config.yaml
arch: "swin"
rotation_deg: 10
activation: "quick_gelu"
qk_norm: true
label_smoothing: 0.2
loss: "cross_entropy"
init: "trunc_normal_002"
beta1: 0.9
Rows from block 7 of a small image classifier, named by matrix and row number. Rows with one number belong to one neuron. Each number is 200 + 40 x the weight over its row's rms, rounded and kept within 0 to 999. All counts start at 0.
After each neuron's rows are labels from the 100 images, of 14976, where the neuron reaches its highest value: "top examples" is what is common among them. Only what is clearly more common there than usual is listed. The data: capsule endoscopy frames (Kvasir-Capsule).
# fc1: MLP up (model.blocks.7.mlp.fc1.weight, 1024x256), inputs 0-127
# fc2: MLP down (model.blocks.7.mlp.fc2.weight, 256x1024, transposed), outputs 0-127

fc1.654,146,198,135,173,129,161,103,216,278,200,212,218,102,209,212,233,122,187,220,181,234,106,145,237,166,193,288,187,177,240,213,233,175,194,214,185,204,180,177,221,247,201,219,187,168,313,193,210,132,203,148,193,214,251,261,200,222,163,224,210,258,228,216,93,203,250,175,214,155,178,263,211,175,147,235,156,214,202,171,139,194,253,172,169,198,185,213,171,219,208,190,235,112,103,186,240,137,207,327,233,228,155,238,251,204,235,138,245,182,224,285,233,127,204,268,145,210,212,92,169,143,258,188,254,122,192,250,205
fc2.654,224,233,143,284,222,167,214,181,255,249,146,190,143,169,190,123,208,190,231,241,168,198,235,227,184,193,250,206,307,242,227,135,224,196,211,233,196,241,157,226,188,173,202,244,158,144,217,223,199,194,164,168,120,173,244,142,190,172,139,240,202,251,126,208,189,232,201,209,227,186,213,99,189,223,152,201,255,198,242,158,189,137,161,166,237,215,154,161,179,207,165,181,155,155,175,223,202,183,192,165,205,192,204,188,116,206,147,218,224,152,205,201,246,134,230,168,183,129,135,234,191,222,179,167,157,223,182,255
top examples: finding: pylorus

fc1.529,183,253,208,212,216,217,200,214,196,216,214,220,252,296,205,213,205,193,246,283,243,170,247,303,216,174,251,111,211,199,187,180,185,205,156,104,195,264,270,258,179,219,196,166,189,301,180,144,214,168,225,243,213,168,148,243,223,300,175,231,179,230,185,183,205,130,140,173,193,185,198,191,167,107,205,198,193,204,242,186,202,142,212,222,249,218,180,247,188,142,176,209,204,253,235,203,184,215,247,214,173,189,212,232,180,182,197,195,225,134,207,272,155,208,202,196,151,204,214,309,218,150,204,246,199,142,177,197
fc2.529,244,147,161,212,208,246,184,164,240,167,272,212,199,170,228,265,221,222,206,170,227,232,151,173,222,252,308,190,193,251,192,213,165,168,213,176,173,193,125,193,226,192,142,204,191,202,300,175,239,152,183,205,147,161,167,214,136,235,231,264,280,179,252,177,190,228,262,147,216,214,221,175,255,180,233,293,177,238,255,245,236,176,201,210,225,122,201,134,183,169,198,177,180,205,206,219,210,199,246,283,167,230,269,244,199,157,163,215,140,229,124,263,182,264,158,170,236,123,179,199,191,213,164,252,186,280,234,208
top examples: finding: blood fresh

fc1.191,143,210,215,177,270,257,232,209,236,265,227,169,193,201,242,195,223,212,240,108,228,241,253,295,213,159,210,223,188,173,136,183,189,201,264,212,237,256,222,153,210,177,168,190,205,156,198,221,248,178,189,265,192,192,249,227,203,295,298,200,224,140,223,277,149,201,159,292,215,191,228,262,196,195,217,229,232,160,266,221,202,214,211,160,245,199,205,259,226,239,191,165,250,242,222,169,167,248,245,132,189,218,200,241,206,133,191,183,132,226,269,297,218,186,206,208,228,230,238,162,155,193,146,209,155,220,179,186
fc2.191,232,130,225,162,165,171,229,227,197,173,184,193,146,251,228,196,204,191,187,189,201,212,201,177,186,171,207,150,240,254,262,219,199,317,174,253,171,206,207,211,187,232,227,171,228,226,210,202,262,220,121,204,175,274,148,182,167,185,282,200,285,239,209,194,191,235,226,148,177,244,194,144,311,201,249,227,216,157,201,208,156,195,248,168,130,219,188,128,125,151,196,218,171,206,169,243,165,160,268,204,180,209,265,216,230,190,230,203,219,200,189,227,278,167,196,202,161,165,279,221,166,234,167,169,208,200,227,179
top examples: finding: pylorus; finding: foreign body

fc1.90,243,200,163,200,228,252,210,218,214,245,158,124,192,270,264,230,218,172,195,186,259,262,192,217,246,204,196,152,198,127,240,192,284,161,204,224,268,189,212,144,208,239,180,217,212,242,187,272,260,242,218,266,128,187,240,202,215,188,226,200,165,232,211,171,224,180,182,201,172,204,247,162,203,229,163,249,156,229,130,186,176,222,201,164,254,192,241,166,231,191,233,163,251,208,205,228,221,201,182,238,198,153,171,296,197,277,167,267,206,203,182,89,218,231,268,231,193,178,199,219,134,199,119,208,298,211,226,157
fc2.90,256,195,202,170,164,194,277,225,164,194,192,223,179,154,191,177,203,243,161,281,195,206,198,211,215,188,152,178,164,255,202,198,190,183,193,191,151,124,215,268,137,279,270,192,237,316,180,223,259,212,221,185,236,197,137,217,258,200,200,260,191,185,216,162,231,214,206,228,176,174,153,150,213,178,254,162,204,125,216,181,187,239,261,213,115,207,293,132,147,195,237,208,203,211,156,167,166,182,249,224,233,197,216,223,167,157,212,173,206,177,248,319,177,176,197,204,168,200,201,290,158,153,242,257,226,139,169,168
top examples: finding: ulcer

fc1.142,222,249,151,244,174,263,200,160,240,148,209,217,210,269,278,220,203,109,226,200,252,199,313,203,216,226,260,158,188,143,159,183,158,180,156,246,222,190,237,213,231,218,159,178,173,198,166,197,195,178,159,272,149,177,252,183,225,161,207,210,207,185,201,170,221,228,157,145,163,228,192,195,217,165,151,200,204,223,219,219,178,221,244,136,124,168,304,162,177,185,186,260,278,217,169,238,152,211,183,318,251,212,296,198,173,253,244,243,288,124,183,191,205,184,154,190,197,228,131,146,230,185,176,159,251,240,144,205
fc2.142,162,155,142,190,180,235,229,255,241,218,174,232,153,161,226,179,260,227,278,182,189,238,233,144,152,206,207,252,204,155,222,322,208,174,233,142,215,238,123,314,197,243,167,233,203,183,268,188,213,307,253,204,173,194,169,273,280,201,217,185,227,234,180,129,151,208,176,158,243,225,169,207,198,152,214,265,147,197,205,210,273,203,217,189,221,164,127,137,168,183,252,227,288,208,237,218,193,276,210,188,193,203,127,168,224,234,175,199,243,211,274,221,181,194,154,202,166,215,210,259,197,100,226,151,237,222,167,166
top examples: finding: blood fresh

fc1.608,253,155,193,230,190,144,182,148,216,221,163,195,148,262,211,185,226,276,234,171,195,170,239,246,193,194,151,226,208,158,207,226,134,235,201,249,175,189,228,211,125,204,168,200,272,200,215,177,230,249,235,177,144,233,224,258,219,40,223,174,231,197,166,224,229,195,168,191,245,200,238,169,127,191,297,201,190,174,152,237,141,209,223,160,190,181,200,192,167,251,174,207,208,203,97,266,150,193,167,168,193,147,248,145,217,179,147,185,127,147,241,203,185,256,244,197,182,120,121,170,184,202,169,221,56,188,267,232
fc2.608,203,195,233,212,187,163,299,204,242,239,170,235,188,180,217,191,215,227,235,246,182,187,164,208,188,211,241,165,177,206,205,135,246,118,169,202,202,199,216,220,195,268,312,224,228,245,151,179,208,213,222,118,233,167,258,222,211,349,205,155,215,207,227,149,196,186,233,276,210,140,225,198,205,157,166,277,230,234,146,222,237,156,167,231,213,161,181,198,173,218,225,224,163,136,287,219,271,231,171,230,248,199,134,216,195,134,226,257,127,223,202,192,170,177,239,212,151,190,220,197,221,136,163,145,304,257,186,181
top examples: finding: pylorus

fc1.363,150,168,248,207,146,229,241,234,201,202,172,142,158,279,289,231,155,208,253,197,260,147,292,177,203,211,158,159,188,214,105,171,177,165,179,232,184,244,173,208,185,217,184,239,184,165,189,139,159,231,187,191,220,313,142,241,193,238,172,176,192,241,187,185,183,213,217,210,237,186,187,270,173,156,111,218,196,153,172,169,187,197,195,139,206,203,183,160,237,174,155,239,201,217,166,220,193,258,211,193,168,176,259,197,211,140,193,197,185,146,257,211,209,290,177,154,146,150,213,261,277,200,275,169,157,317,134,216
fc2.363,130,261,123,242,133,281,222,196,184,202,190,245,233,256,218,212,213,174,191,250,145,283,203,248,210,197,220,156,310,244,236,190,212,222,179,279,251,199,153,211,168,178,137,215,112,214,246,147,191,218,181,221,162,178,292,212,187,232,168,222,180,230,246,219,168,246,179,214,170,236,242,171,192,198,152,192,201,207,210,216,223,222,157,136,159,157,195,118,146,215,212,132,172,213,273,88,242,194,177,202,191,268,249,170,199,171,203,205,190,251,176,187,293,213,236,192,148,192,248,191,193,164,235,172,260,205,181,226
top examples: finding: blood fresh; finding: ulcer

fc1.122,189,251,243,274,262,165,143,215,193,183,173,232,182,215,213,145,184,174,142,151,198,179,140,208,186,167,158,171,169,235,195,181,219,222,244,244,216,167,196,132,195,236,215,244,141,138,263,180,209,199,180,167,194,195,189,225,138,226,188,285,171,147,167,136,186,214,131,145,200,186,178,251,153,176,221,248,186,274,210,183,205,202,235,166,194,221,158,214,182,214,168,173,173,113,225,255,231,233,202,276,213,192,199,165,176,208,188,152,200,152,138,194,241,239,290,245,257,233,161,186,212,182,222,196,169,137,166,255
fc2.122,165,205,207,134,117,199,202,246,184,173,179,154,249,277,204,197,170,190,163,206,207,216,184,184,151,136,213,107,235,302,187,210,166,179,213,193,232,198,238,212,230,188,250,128,235,189,129,182,189,250,187,184,165,213,202,233,221,222,266,223,209,172,241,235,207,194,249,246,214,159,183,209,231,186,217,136,218,210,177,241,198,191,216,204,222,177,175,149,257,192,193,231,178,258,245,205,207,250,165,124,191,254,117,201,150,211,230,160,199,260,181,210,260,251,155,209,172,241,301,197,221,242,221,233,176,186,203,204
top examples: finding: ulcer

fc1.164,196,133,200,189,275,178,231,212,208,228,156,161,227,138,163,232,246,233,187,223,270,214,218,240,184,198,216,116,137,208,199,155,210,192,218,188,183,125,101,159,214,239,218,192,210,173,84,179,272,209,172,218,196,162,201,207,208,266,190,135,212,188,193,231,262,188,195,256,204,251,181,201,204,226,190,151,116,214,192,152,104,230,267,218,245,217,194,192,171,203,266,198,125,254,243,213,212,128,219,204,144,215,204,216,149,214,237,238,236,175,120,268,263,233,160,142,251,188,204,151,165,218,268,152,173,175,210,229
fc2.164,156,207,187,215,275,240,204,195,210,187,229,208,156,187,208,159,212,162,187,194,170,132,199,210,202,194,135,167,285,214,231,229,224,130,303,171,160,157,184,209,167,216,173,157,217,237,192,229,180,274,206,138,257,127,217,155,130,208,211,183,219,228,165,152,230,202,196,186,221,209,245,226,287,189,156,169,107,139,213,180,281,166,251,138,261,228,189,247,219,191,144,272,203,143,173,150,161,196,231,216,306,298,129,205,169,63,181,205,184,229,261,267,221,250,205,191,175,206,178,170,185,182,198,181,162,205,203,226
top examples: finding: ulcer

fc1.703,236,107,229,166,216,138,171,276,172,154,179,190,281,175,274,185,222,239,99,200,197,184,260,236,201,151,196,263,127,123,154,250,255,218,178,173,204,223,155,126,177,199,203,153,202,156,230,181,165,205,244,201,194,182,208,209,205,272,156,235,100,195,240,188,238,186,110,214,198,247,171,235,233,169,244,195,211,192,222,284,130,123,180,143,234,231,230,134,192,165,210,185,173,260,204,249,160,194,219,210,144,177,93,197,167,157,173,238,192,254,210,174,166,182,193,146,238,164,154,180,255,181,217,186,201,161,293,225
fc2.703,189,214,174,223,192,162,172,193,204,250,201,149,181,171,200,202,260,205,200,196,181,159,152,157,219,163,225,185,221,241,193,169,147,133,156,178,173,225,240,141,233,235,252,138,182,185,239,194,191,208,217,172,198,235,259,212,179,213,249,173,268,179,245,185,191,181,214,118,234,164,214,192,184,212,170,246,187,151,118,161,171,135,194,288,204,161,159,207,171,197,166,207,226,139,192,134,195,232,150,218,260,206,267,165,226,284,210,202,190,238,322,270,205,194,150,202,247,178,190,127,193,149,209,231,311,212,204,242
top examples: finding: ulcer

fc1.98,172,121,211,254,255,189,215,191,209,146,192,219,218,138,256,160,129,160,220,163,139,185,271,246,184,183,257,210,222,147,151,211,165,211,264,183,200,152,235,157,199,149,203,178,210,154,173,206,201,257,195,243,239,214,223,229,187,149,186,117,215,151,204,154,144,150,208,216,231,162,169,216,183,229,178,192,231,175,162,290,150,183,264,189,99,185,185,318,215,219,256,167,259,220,220,220,159,168,227,240,249,164,221,185,147,239,164,335,195,152,130,215,179,180,138,112,182,157,226,227,236,244,201,155,203,254,195,203
fc2.98,208,254,185,194,205,160,119,187,132,155,213,277,279,186,226,214,241,268,156,227,195,238,198,185,231,176,110,210,213,250,205,167,259,167,156,254,265,251,237,187,219,188,151,229,175,164,205,184,134,170,275,203,164,179,232,166,171,232,222,219,173,186,201,249,192,315,162,207,215,238,189,264,112,206,228,199,195,191,138,219,166,230,217,177,229,237,227,193,144,267,172,232,250,254,227,215,208,217,127,167,311,272,228,188,150,232,178,125,187,213,262,208,191,176,162,263,169,187,168,190,230,216,218,211,186,231,228,95
top examples: finding: ileocecal valve

fc1.198,212,193,225,191,223,250,194,238,174,182,179,170,225,240,177,276,243,132,244,206,231,207,176,234,239,177,288,222,218,179,192,183,226,146,240,252,187,186,183,267,183,256,200,186,126,197,203,189,204,185,222,155,188,176,207,231,203,228,228,179,179,263,150,258,172,236,145,142,128,269,166,220,186,154,214,212,189,287,215,263,214,233,233,155,182,210,194,181,147,162,175,239,212,188,257,229,223,171,184,230,227,220,220,181,268,182,148,172,105,211,211,263,226,267,220,151,156,247,249,176,171,200,213,177,172,138,195,145
fc2.198,132,214,180,180,226,201,121,173,199,195,216,202,249,140,178,237,165,218,228,221,219,214,253,226,132,242,107,217,177,221,244,274,257,140,167,230,239,257,172,238,215,144,249,188,195,209,168,166,223,279,135,202,206,192,195,195,231,244,198,187,271,223,182,215,214,192,201,205,164,194,177,117,174,204,193,115,131,230,199,155,234,226,151,182,193,86,243,197,198,166,220,212,231,230,227,222,217,214,196,216,218,170,234,120,173,118,178,188,216,165,182,248,207,160,185,191,197,217,236,156,226,167,250,273,250,255,264,183
top examples: finding: foreign body

fc1.597,149,156,255,179,217,128,226,160,223,271,126,214,171,195,203,221,192,208,135,214,139,160,139,207,224,165,217,116,162,166,219,195,133,179,206,218,208,235,250,199,211,211,140,249,156,158,178,246,204,195,186,208,193,226,239,218,165,294,142,185,154,181,216,212,144,143,233,177,185,149,207,146,203,261,274,268,181,187,239,244,154,237,299,218,161,175,231,232,225,167,176,280,183,233,189,149,230,175,190,250,152,263,233,206,174,173,190,198,240,118,189,157,273,209,239,230,167,187,195,248,183,196,301,158,236,174,122,132
fc2.597,174,219,254,213,224,136,233,204,255,202,146,168,158,196,230,225,205,264,151,172,169,207,219,272,227,222,205,183,176,205,194,132,208,248,185,186,146,230,167,232,144,159,170,176,183,136,184,133,191,193,233,214,153,218,172,215,259,215,179,195,223,204,184,172,180,222,228,204,212,228,126,239,234,259,142,190,217,112,267,173,264,211,210,123,163,177,181,194,157,196,178,181,151,230,214,266,238,153,175,229,227,145,153,224,118,191,203,244,242,269,167,212,194,163,273,145,226,193,138,219,157,194,171,202,149,161,187,198
top examples: finding: angiectasia

fc1.253,218,238,174,170,215,288,186,246,253,255,225,239,164,256,186,224,180,150,295,214,191,178,272,240,228,215,343,167,228,214,206,253,162,130,215,183,179,235,272,208,244,160,187,202,181,159,137,240,231,159,250,274,201,196,117,127,165,192,265,197,239,320,188,244,211,255,227,127,224,231,154,166,139,208,198,268,195,203,236,249,172,225,257,201,217,199,144,177,187,180,127,152,127,208,258,194,194,284,154,212,234,98,175,220,166,165,192,192,173,168,194,244,202,218,195,179,177,128,206,217,218,203,277,173,168,141,270,126
fc2.253,151,193,194,129,216,192,240,232,227,203,258,169,150,166,191,199,167,236,156,169,240,224,247,209,197,214,163,184,188,145,223,276,207,139,210,293,159,195,196,185,289,219,225,160,169,240,221,246,189,199,188,195,206,206,213,234,271,233,213,181,176,207,170,175,85,157,270,171,185,157,240,196,174,169,171,166,176,269,185,119,248,231,179,189,180,219,221,162,196,185,205,235,204,208,192,250,203,234,245,199,179,214,174,154,236,218,229,239,113,224,205,268,244,230,243,170,177,280,165,233,199,262,168,173,259,183,189,188
top examples: finding: foreign body

fc1.599,200,161,208,185,180,123,195,246,182,155,249,225,197,190,157,187,218,191,202,219,155,206,285,183,175,220,197,194,178,149,206,173,173,140,211,209,231,221,132,157,213,170,196,102,220,263,183,157,143,214,162,154,103,218,211,209,159,186,212,146,142,188,168,170,202,158,196,172,206,180,216,246,173,207,203,211,173,128,122,215,171,170,201,98,260,120,207,200,247,136,214,237,211,314,194,248,144,188,212,226,210,153,195,152,256,207,210,236,181,220,163,211,241,211,215,199,219,222,215,160,226,223,204,252,184,242,165,219
fc2.599,170,224,191,193,221,197,229,153,186,256,216,272,124,199,165,252,216,104,168,163,226,168,216,199,184,155,220,265,135,168,227,267,201,278,138,202,200,150,192,204,144,163,188,250,167,183,275,190,211,222,170,202,141,145,156,212,182,204,184,273,205,208,184,185,252,195,255,131,184,159,238,245,197,215,188,203,258,262,206,201,145,162,175,214,176,137,192,194,268,224,218,240,126,232,133,175,257,193,166,151,184,237,296,154,190,174,159,172,227,181,159,225,199,184,242,203,193,190,201,192,246,269,181,186,191,288,224,134
top examples: finding: ulcer

fc1.653,211,205,199,249,170,183,119,182,203,201,262,245,139,224,262,270,173,205,234,180,268,145,238,197,156,151,179,195,166,227,167,144,246,265,194,174,158,313,226,285,193,191,147,230,183,257,189,195,148,288,187,195,156,219,242,126,201,151,216,238,216,168,186,159,205,154,227,187,226,150,281,216,229,161,199,145,243,250,188,166,263,196,240,174,201,250,184,194,222,193,199,198,188,166,199,168,221,206,219,218,283,180,165,185,149,215,190,251,181,216,217,215,87,225,183,216,285,226,114,246,113,206,211,145,165,164,312,204
fc2.653,170,199,241,272,227,275,196,182,286,214,173,240,220,227,154,165,238,189,180,242,81,187,215,257,138,283,255,209,245,207,249,256,192,147,225,204,248,205,177,247,184,142,179,187,177,159,221,184,206,175,172,227,225,206,231,200,227,194,242,281,290,300,150,141,249,214,202,149,210,190,174,177,213,169,227,223,114,202,283,207,222,182,142,201,287,99,228,206,141,175,260,234,237,149,245,180,132,157,232,201,216,200,226,164,123,239,165,193,198,240,215,260,187,181,207,169,156,229,219,196,192,131,277,205,252,161,183,220
top examples: finding: pylorus

fc1.274,187,120,191,233,189,225,266,280,168,226,221,215,144,151,239,162,174,204,175,185,177,188,182,220,76,189,171,244,260,142,158,189,202,247,192,129,174,216,161,194,185,235,183,239,219,226,172,228,217,171,181,233,166,163,225,209,224,137,201,170,201,227,227,235,221,167,213,167,187,223,199,178,115,197,251,233,91,183,178,136,193,256,232,180,165,215,192,248,151,194,159,150,184,250,184,157,188,221,159,246,235,250,150,191,207,191,254,142,176,133,171,269,206,192,199,178,168,187,210,135,282,258,166,253,200,252,145,154
fc2.274,250,337,214,296,237,189,135,231,289,140,170,270,233,178,203,205,195,185,222,158,202,205,165,139,239,196,294,185,157,145,181,256,235,249,255,205,205,183,249,238,206,134,213,239,229,139,202,216,214,190,158,216,236,206,216,243,156,169,222,228,155,229,238,247,185,123,159,247,188,249,197,246,148,151,215,111,191,150,171,215,156,230,238,243,187,209,171,151,202,214,174,217,193,247,185,159,209,216,210,164,240,264,204,228,228,247,166,209,289,281,103,164,257,215,132,210,173,185,205,167,202,183,247,227,231,142,232,196
top examples: finding: lymphangiectasia

fc1.660,178,203,188,193,260,192,155,227,223,244,145,194,174,251,235,239,213,229,218,227,221,178,234,170,198,148,128,205,214,214,219,172,202,282,184,154,170,220,185,193,208,216,269,156,152,230,206,118,193,184,175,241,221,216,199,134,205,119,200,206,245,259,177,199,193,142,169,130,149,217,190,220,210,187,186,222,179,154,157,217,169,199,212,138,258,207,167,168,220,221,212,250,93,197,224,255,174,149,285,173,214,153,211,166,160,124,164,247,227,200,206,167,144,215,183,211,157,152,131,205,271,212,174,149,203,234,236,269
fc2.660,199,209,164,181,144,261,147,145,196,205,198,176,221,138,219,173,187,253,141,212,125,232,187,200,195,157,278,220,148,217,239,278,98,213,183,142,205,205,211,237,147,162,192,138,288,186,172,196,155,241,167,243,136,143,230,190,114,130,174,275,214,240,136,199,137,185,143,211,150,172,218,216,133,231,208,250,195,217,177,223,208,212,225,164,143,218,179,253,147,207,218,222,270,217,158,247,166,209,194,191,140,220,142,258,210,233,172,288,227,261,157,232,196,124,173,153,272,188,182,231,196,181,252,231,202,212,195,179
top examples: finding: reduced mucosal view

fc1.112,220,155,215,233,223,167,219,228,141,213,200,263,159,176,200,197,165,190,240,257,120,180,148,254,216,182,125,251,151,258,252,264,251,197,161,181,175,236,275,256,191,174,223,222,231,144,180,170,184,230,215,262,189,212,163,197,153,159,148,245,142,147,223,288,166,96,265,137,192,166,227,104,198,129,149,217,179,202,128,253,183,259,167,273,123,231,208,215,207,232,238,175,235,229,196,223,207,165,277,218,185,214,198,202,164,170,197,196,231,223,228,226,226,193,180,162,208,254,163,204,239,164,255,169,218,194,235,189
fc2.112,202,159,204,149,299,160,209,230,252,149,165,123,134,240,204,172,183,195,208,181,172,225,331,237,192,237,273,135,184,158,220,185,160,187,118,232,187,187,218,175,169,215,213,183,198,217,176,236,230,187,213,124,184,171,193,182,187,121,194,240,143,213,162,149,193,222,216,189,230,254,227,252,175,185,243,171,185,237,296,194,160,202,232,126,157,319,208,161,204,235,217,238,172,186,178,160,163,209,179,213,206,171,210,197,130,185,114,126,152,226,204,209,258,225,249,182,250,213,157,219,219,227,144,179,207,200,221,229
top examples: finding: reduced mucosal view

fc1.232,140,179,173,168,210,176,114,156,212,222,211,175,215,236,226,204,220,177,224,178,156,255,238,178,120,150,224,148,164,211,147,188,239,184,235,254,312,168,180,171,225,129,226,160,184,171,183,179,255,250,258,239,117,155,197,224,153,160,173,222,190,229,175,224,229,141,203,216,186,144,242,130,134,232,182,198,172,171,161,138,206,208,179,214,315,234,216,180,129,231,187,245,197,249,216,252,195,205,155,138,257,168,120,254,234,184,170,291,185,170,254,190,195,170,254,207,244,131,231,190,197,216,233,274,214,179,217,211
fc2.232,253,203,196,186,215,195,230,210,257,253,188,193,249,138,238,211,235,225,184,223,167,190,139,248,225,189,166,199,271,206,137,271,223,203,178,298,186,174,274,223,197,194,198,190,200,247,172,224,136,210,219,255,163,254,228,151,241,313,182,196,221,118,176,192,214,201,184,150,193,174,181,194,177,134,251,175,238,184,195,171,210,168,230,203,152,189,216,178,160,161,231,212,253,182,218,157,131,104,203,157,277,148,204,191,232,227,225,158,166,194,207,194,217,134,219,243,208,130,206,170,174,212,192,183,183,166,193,250
top examples: finding: ileocecal valve

fc1.241,198,148,306,198,203,193,260,184,235,199,257,134,214,232,203,193,158,181,186,213,211,206,170,205,235,229,251,212,178,151,204,160,212,203,261,209,177,221,152,203,164,228,103,226,231,214,121,225,188,252,242,172,145,145,213,205,249,175,201,226,182,259,260,133,182,146,235,204,172,171,218,159,253,236,188,194,232,157,227,270,165,212,150,106,142,215,162,187,220,194,264,199,158,233,205,249,198,115,241,187,202,273,181,236,230,231,244,169,188,115,207,175,167,190,159,238,188,161,169,170,183,128,148,174,177,174,205,208
fc2.241,209,218,169,207,164,177,188,198,234,192,179,277,191,237,238,190,249,210,155,110,268,181,209,191,191,181,109,238,171,243,262,236,211,245,181,175,191,217,164,194,243,202,141,212,308,265,130,239,227,140,196,176,194,190,255,178,158,174,179,127,241,206,200,219,247,281,146,236,218,231,192,209,221,194,182,204,164,220,237,286,235,225,178,201,292,160,155,226,157,206,153,311,170,176,208,185,170,232,243,210,128,176,304,206,182,215,169,233,156,235,212,212,181,168,158,164,179,200,169,237,126,222,174,146,202,278,264,187
top examples: finding: pylorus

fc1.11,179,172,215,169,174,234,184,243,145,218,176,195,180,279,248,192,186,193,180,220,179,229,309,218,200,237,210,89,197,167,217,191,139,176,173,206,255,257,190,163,201,206,214,171,212,174,134,162,168,225,171,207,197,220,145,106,192,130,211,231,164,223,230,131,192,170,217,134,167,235,201,209,195,127,224,150,154,124,176,193,172,116,186,200,194,324,187,148,176,178,159,142,185,181,177,254,139,200,167,187,183,205,232,283,230,276,237,265,131,225,243,195,314,237,229,222,259,222,194,217,216,199,160,188,185,223,222,263
fc2.11,232,253,236,206,213,163,281,203,312,221,209,287,156,195,208,176,164,197,164,168,207,214,209,232,153,203,206,219,194,232,176,196,227,277,215,200,203,173,139,190,206,165,207,188,214,186,218,162,200,287,211,212,187,271,217,205,224,231,160,141,221,283,189,193,176,173,185,169,174,281,230,236,89,126,179,254,156,254,202,196,204,223,146,185,178,115,179,187,251,239,178,203,241,230,196,163,176,234,203,256,169,274,203,169,153,216,253,199,196,206,198,207,112,190,240,154,207,184,239,173,116,137,243,170,257,189,169,196
top examples: finding: blood fresh; finding: ulcer

fc1.535,189,153,170,117,243,158,214,214,177,213,148,162,184,211,157,189,182,234,211,234,157,223,201,233,223,130,205,241,201,213,138,247,149,165,153,163,216,250,246,196,201,183,146,192,209,143,149,190,185,188,134,216,232,279,233,125,180,207,140,217,161,205,204,254,195,179,174,156,132,178,205,240,203,173,208,186,199,174,151,247,212,179,231,177,166,184,189,117,154,167,165,177,204,189,119,185,201,199,225,231,179,291,262,220,202,217,129,204,154,198,200,220,262,180,282,263,217,243,185,261,230,196,202,213,200,278,122,183
fc2.535,211,282,221,133,233,171,151,189,154,264,211,200,182,221,207,202,196,227,160,247,173,214,202,301,123,257,181,152,287,236,291,166,183,226,152,256,224,217,210,130,161,228,231,179,195,218,190,199,103,242,234,184,179,164,223,183,145,224,153,249,207,193,175,205,168,243,270,187,236,242,256,209,196,161,156,182,226,159,215,195,195,238,222,248,210,192,187,114,198,187,228,242,214,154,228,258,237,286,185,186,196,196,195,229,162,139,175,176,233,192,267,214,192,164,167,197,143,172,197,191,201,218,276,162,226,185,195,228
top examples: finding: ileocecal valve

fc1.692,232,257,172,163,202,173,191,153,192,247,187,199,166,230,177,175,265,199,204,196,235,252,194,177,114,130,145,197,269,177,188,219,259,165,217,141,193,213,171,176,171,235,238,140,227,254,238,203,243,174,114,222,91,276,186,199,218,231,188,179,261,162,229,173,242,221,218,231,206,220,214,164,204,257,199,241,161,226,184,230,198,212,167,147,228,252,229,217,170,229,143,249,209,213,144,246,201,162,208,122,255,260,166,188,261,153,154,164,172,174,196,196,221,260,212,253,272,183,160,198,178,233,212,179,213,222,236,168
fc2.692,268,187,152,278,217,216,237,205,116,143,115,281,190,262,251,223,167,172,183,111,192,138,160,193,231,185,261,224,148,160,218,190,190,187,190,199,209,224,201,217,213,176,207,199,234,173,121,139,175,244,166,181,232,196,208,226,238,202,165,210,179,262,231,236,175,207,164,232,197,231,204,212,178,243,228,247,234,202,144,221,220,212,232,153,108,191,229,191,94,200,268,208,231,241,239,164,242,121,254,168,199,235,248,190,141,160,201,263,181,195,147,171,208,140,214,148,202,157,195,231,210,185,222,176,178,181,152,194
top examples: finding: foreign body

fc1.123,159,230,190,151,265,241,207,238,243,256,190,251,231,176,230,254,199,226,98,216,201,170,254,262,195,143,168,186,164,117,188,200,217,215,186,200,228,266,206,236,195,239,188,237,172,275,243,224,289,172,214,200,234,146,242,218,215,184,179,189,155,193,238,168,273,148,175,202,215,180,145,204,219,199,188,237,243,186,180,157,188,221,176,224,216,246,178,202,158,212,183,182,162,255,222,159,164,122,246,209,230,204,230,181,187,170,233,220,274,262,239,185,143,193,221,134,269,188,159,266,175,214,220,238,258,209,166,190
fc2.123,210,246,213,208,181,207,172,250,274,195,210,143,135,236,237,246,206,188,158,227,213,208,222,232,171,227,207,151,189,198,178,145,156,199,164,197,255,152,124,115,191,211,185,202,198,274,215,188,114,170,164,316,211,198,205,178,215,182,122,249,294,143,166,238,167,154,212,225,222,140,181,238,187,191,250,184,211,205,199,249,171,208,244,200,181,203,210,210,221,297,243,184,157,211,221,201,230,120,261,229,207,250,148,167,181,216,160,156,247,168,202,202,230,225,279,184,118,221,222,187,138,217,158,56,241,212,223,135
top examples: finding: angiectasia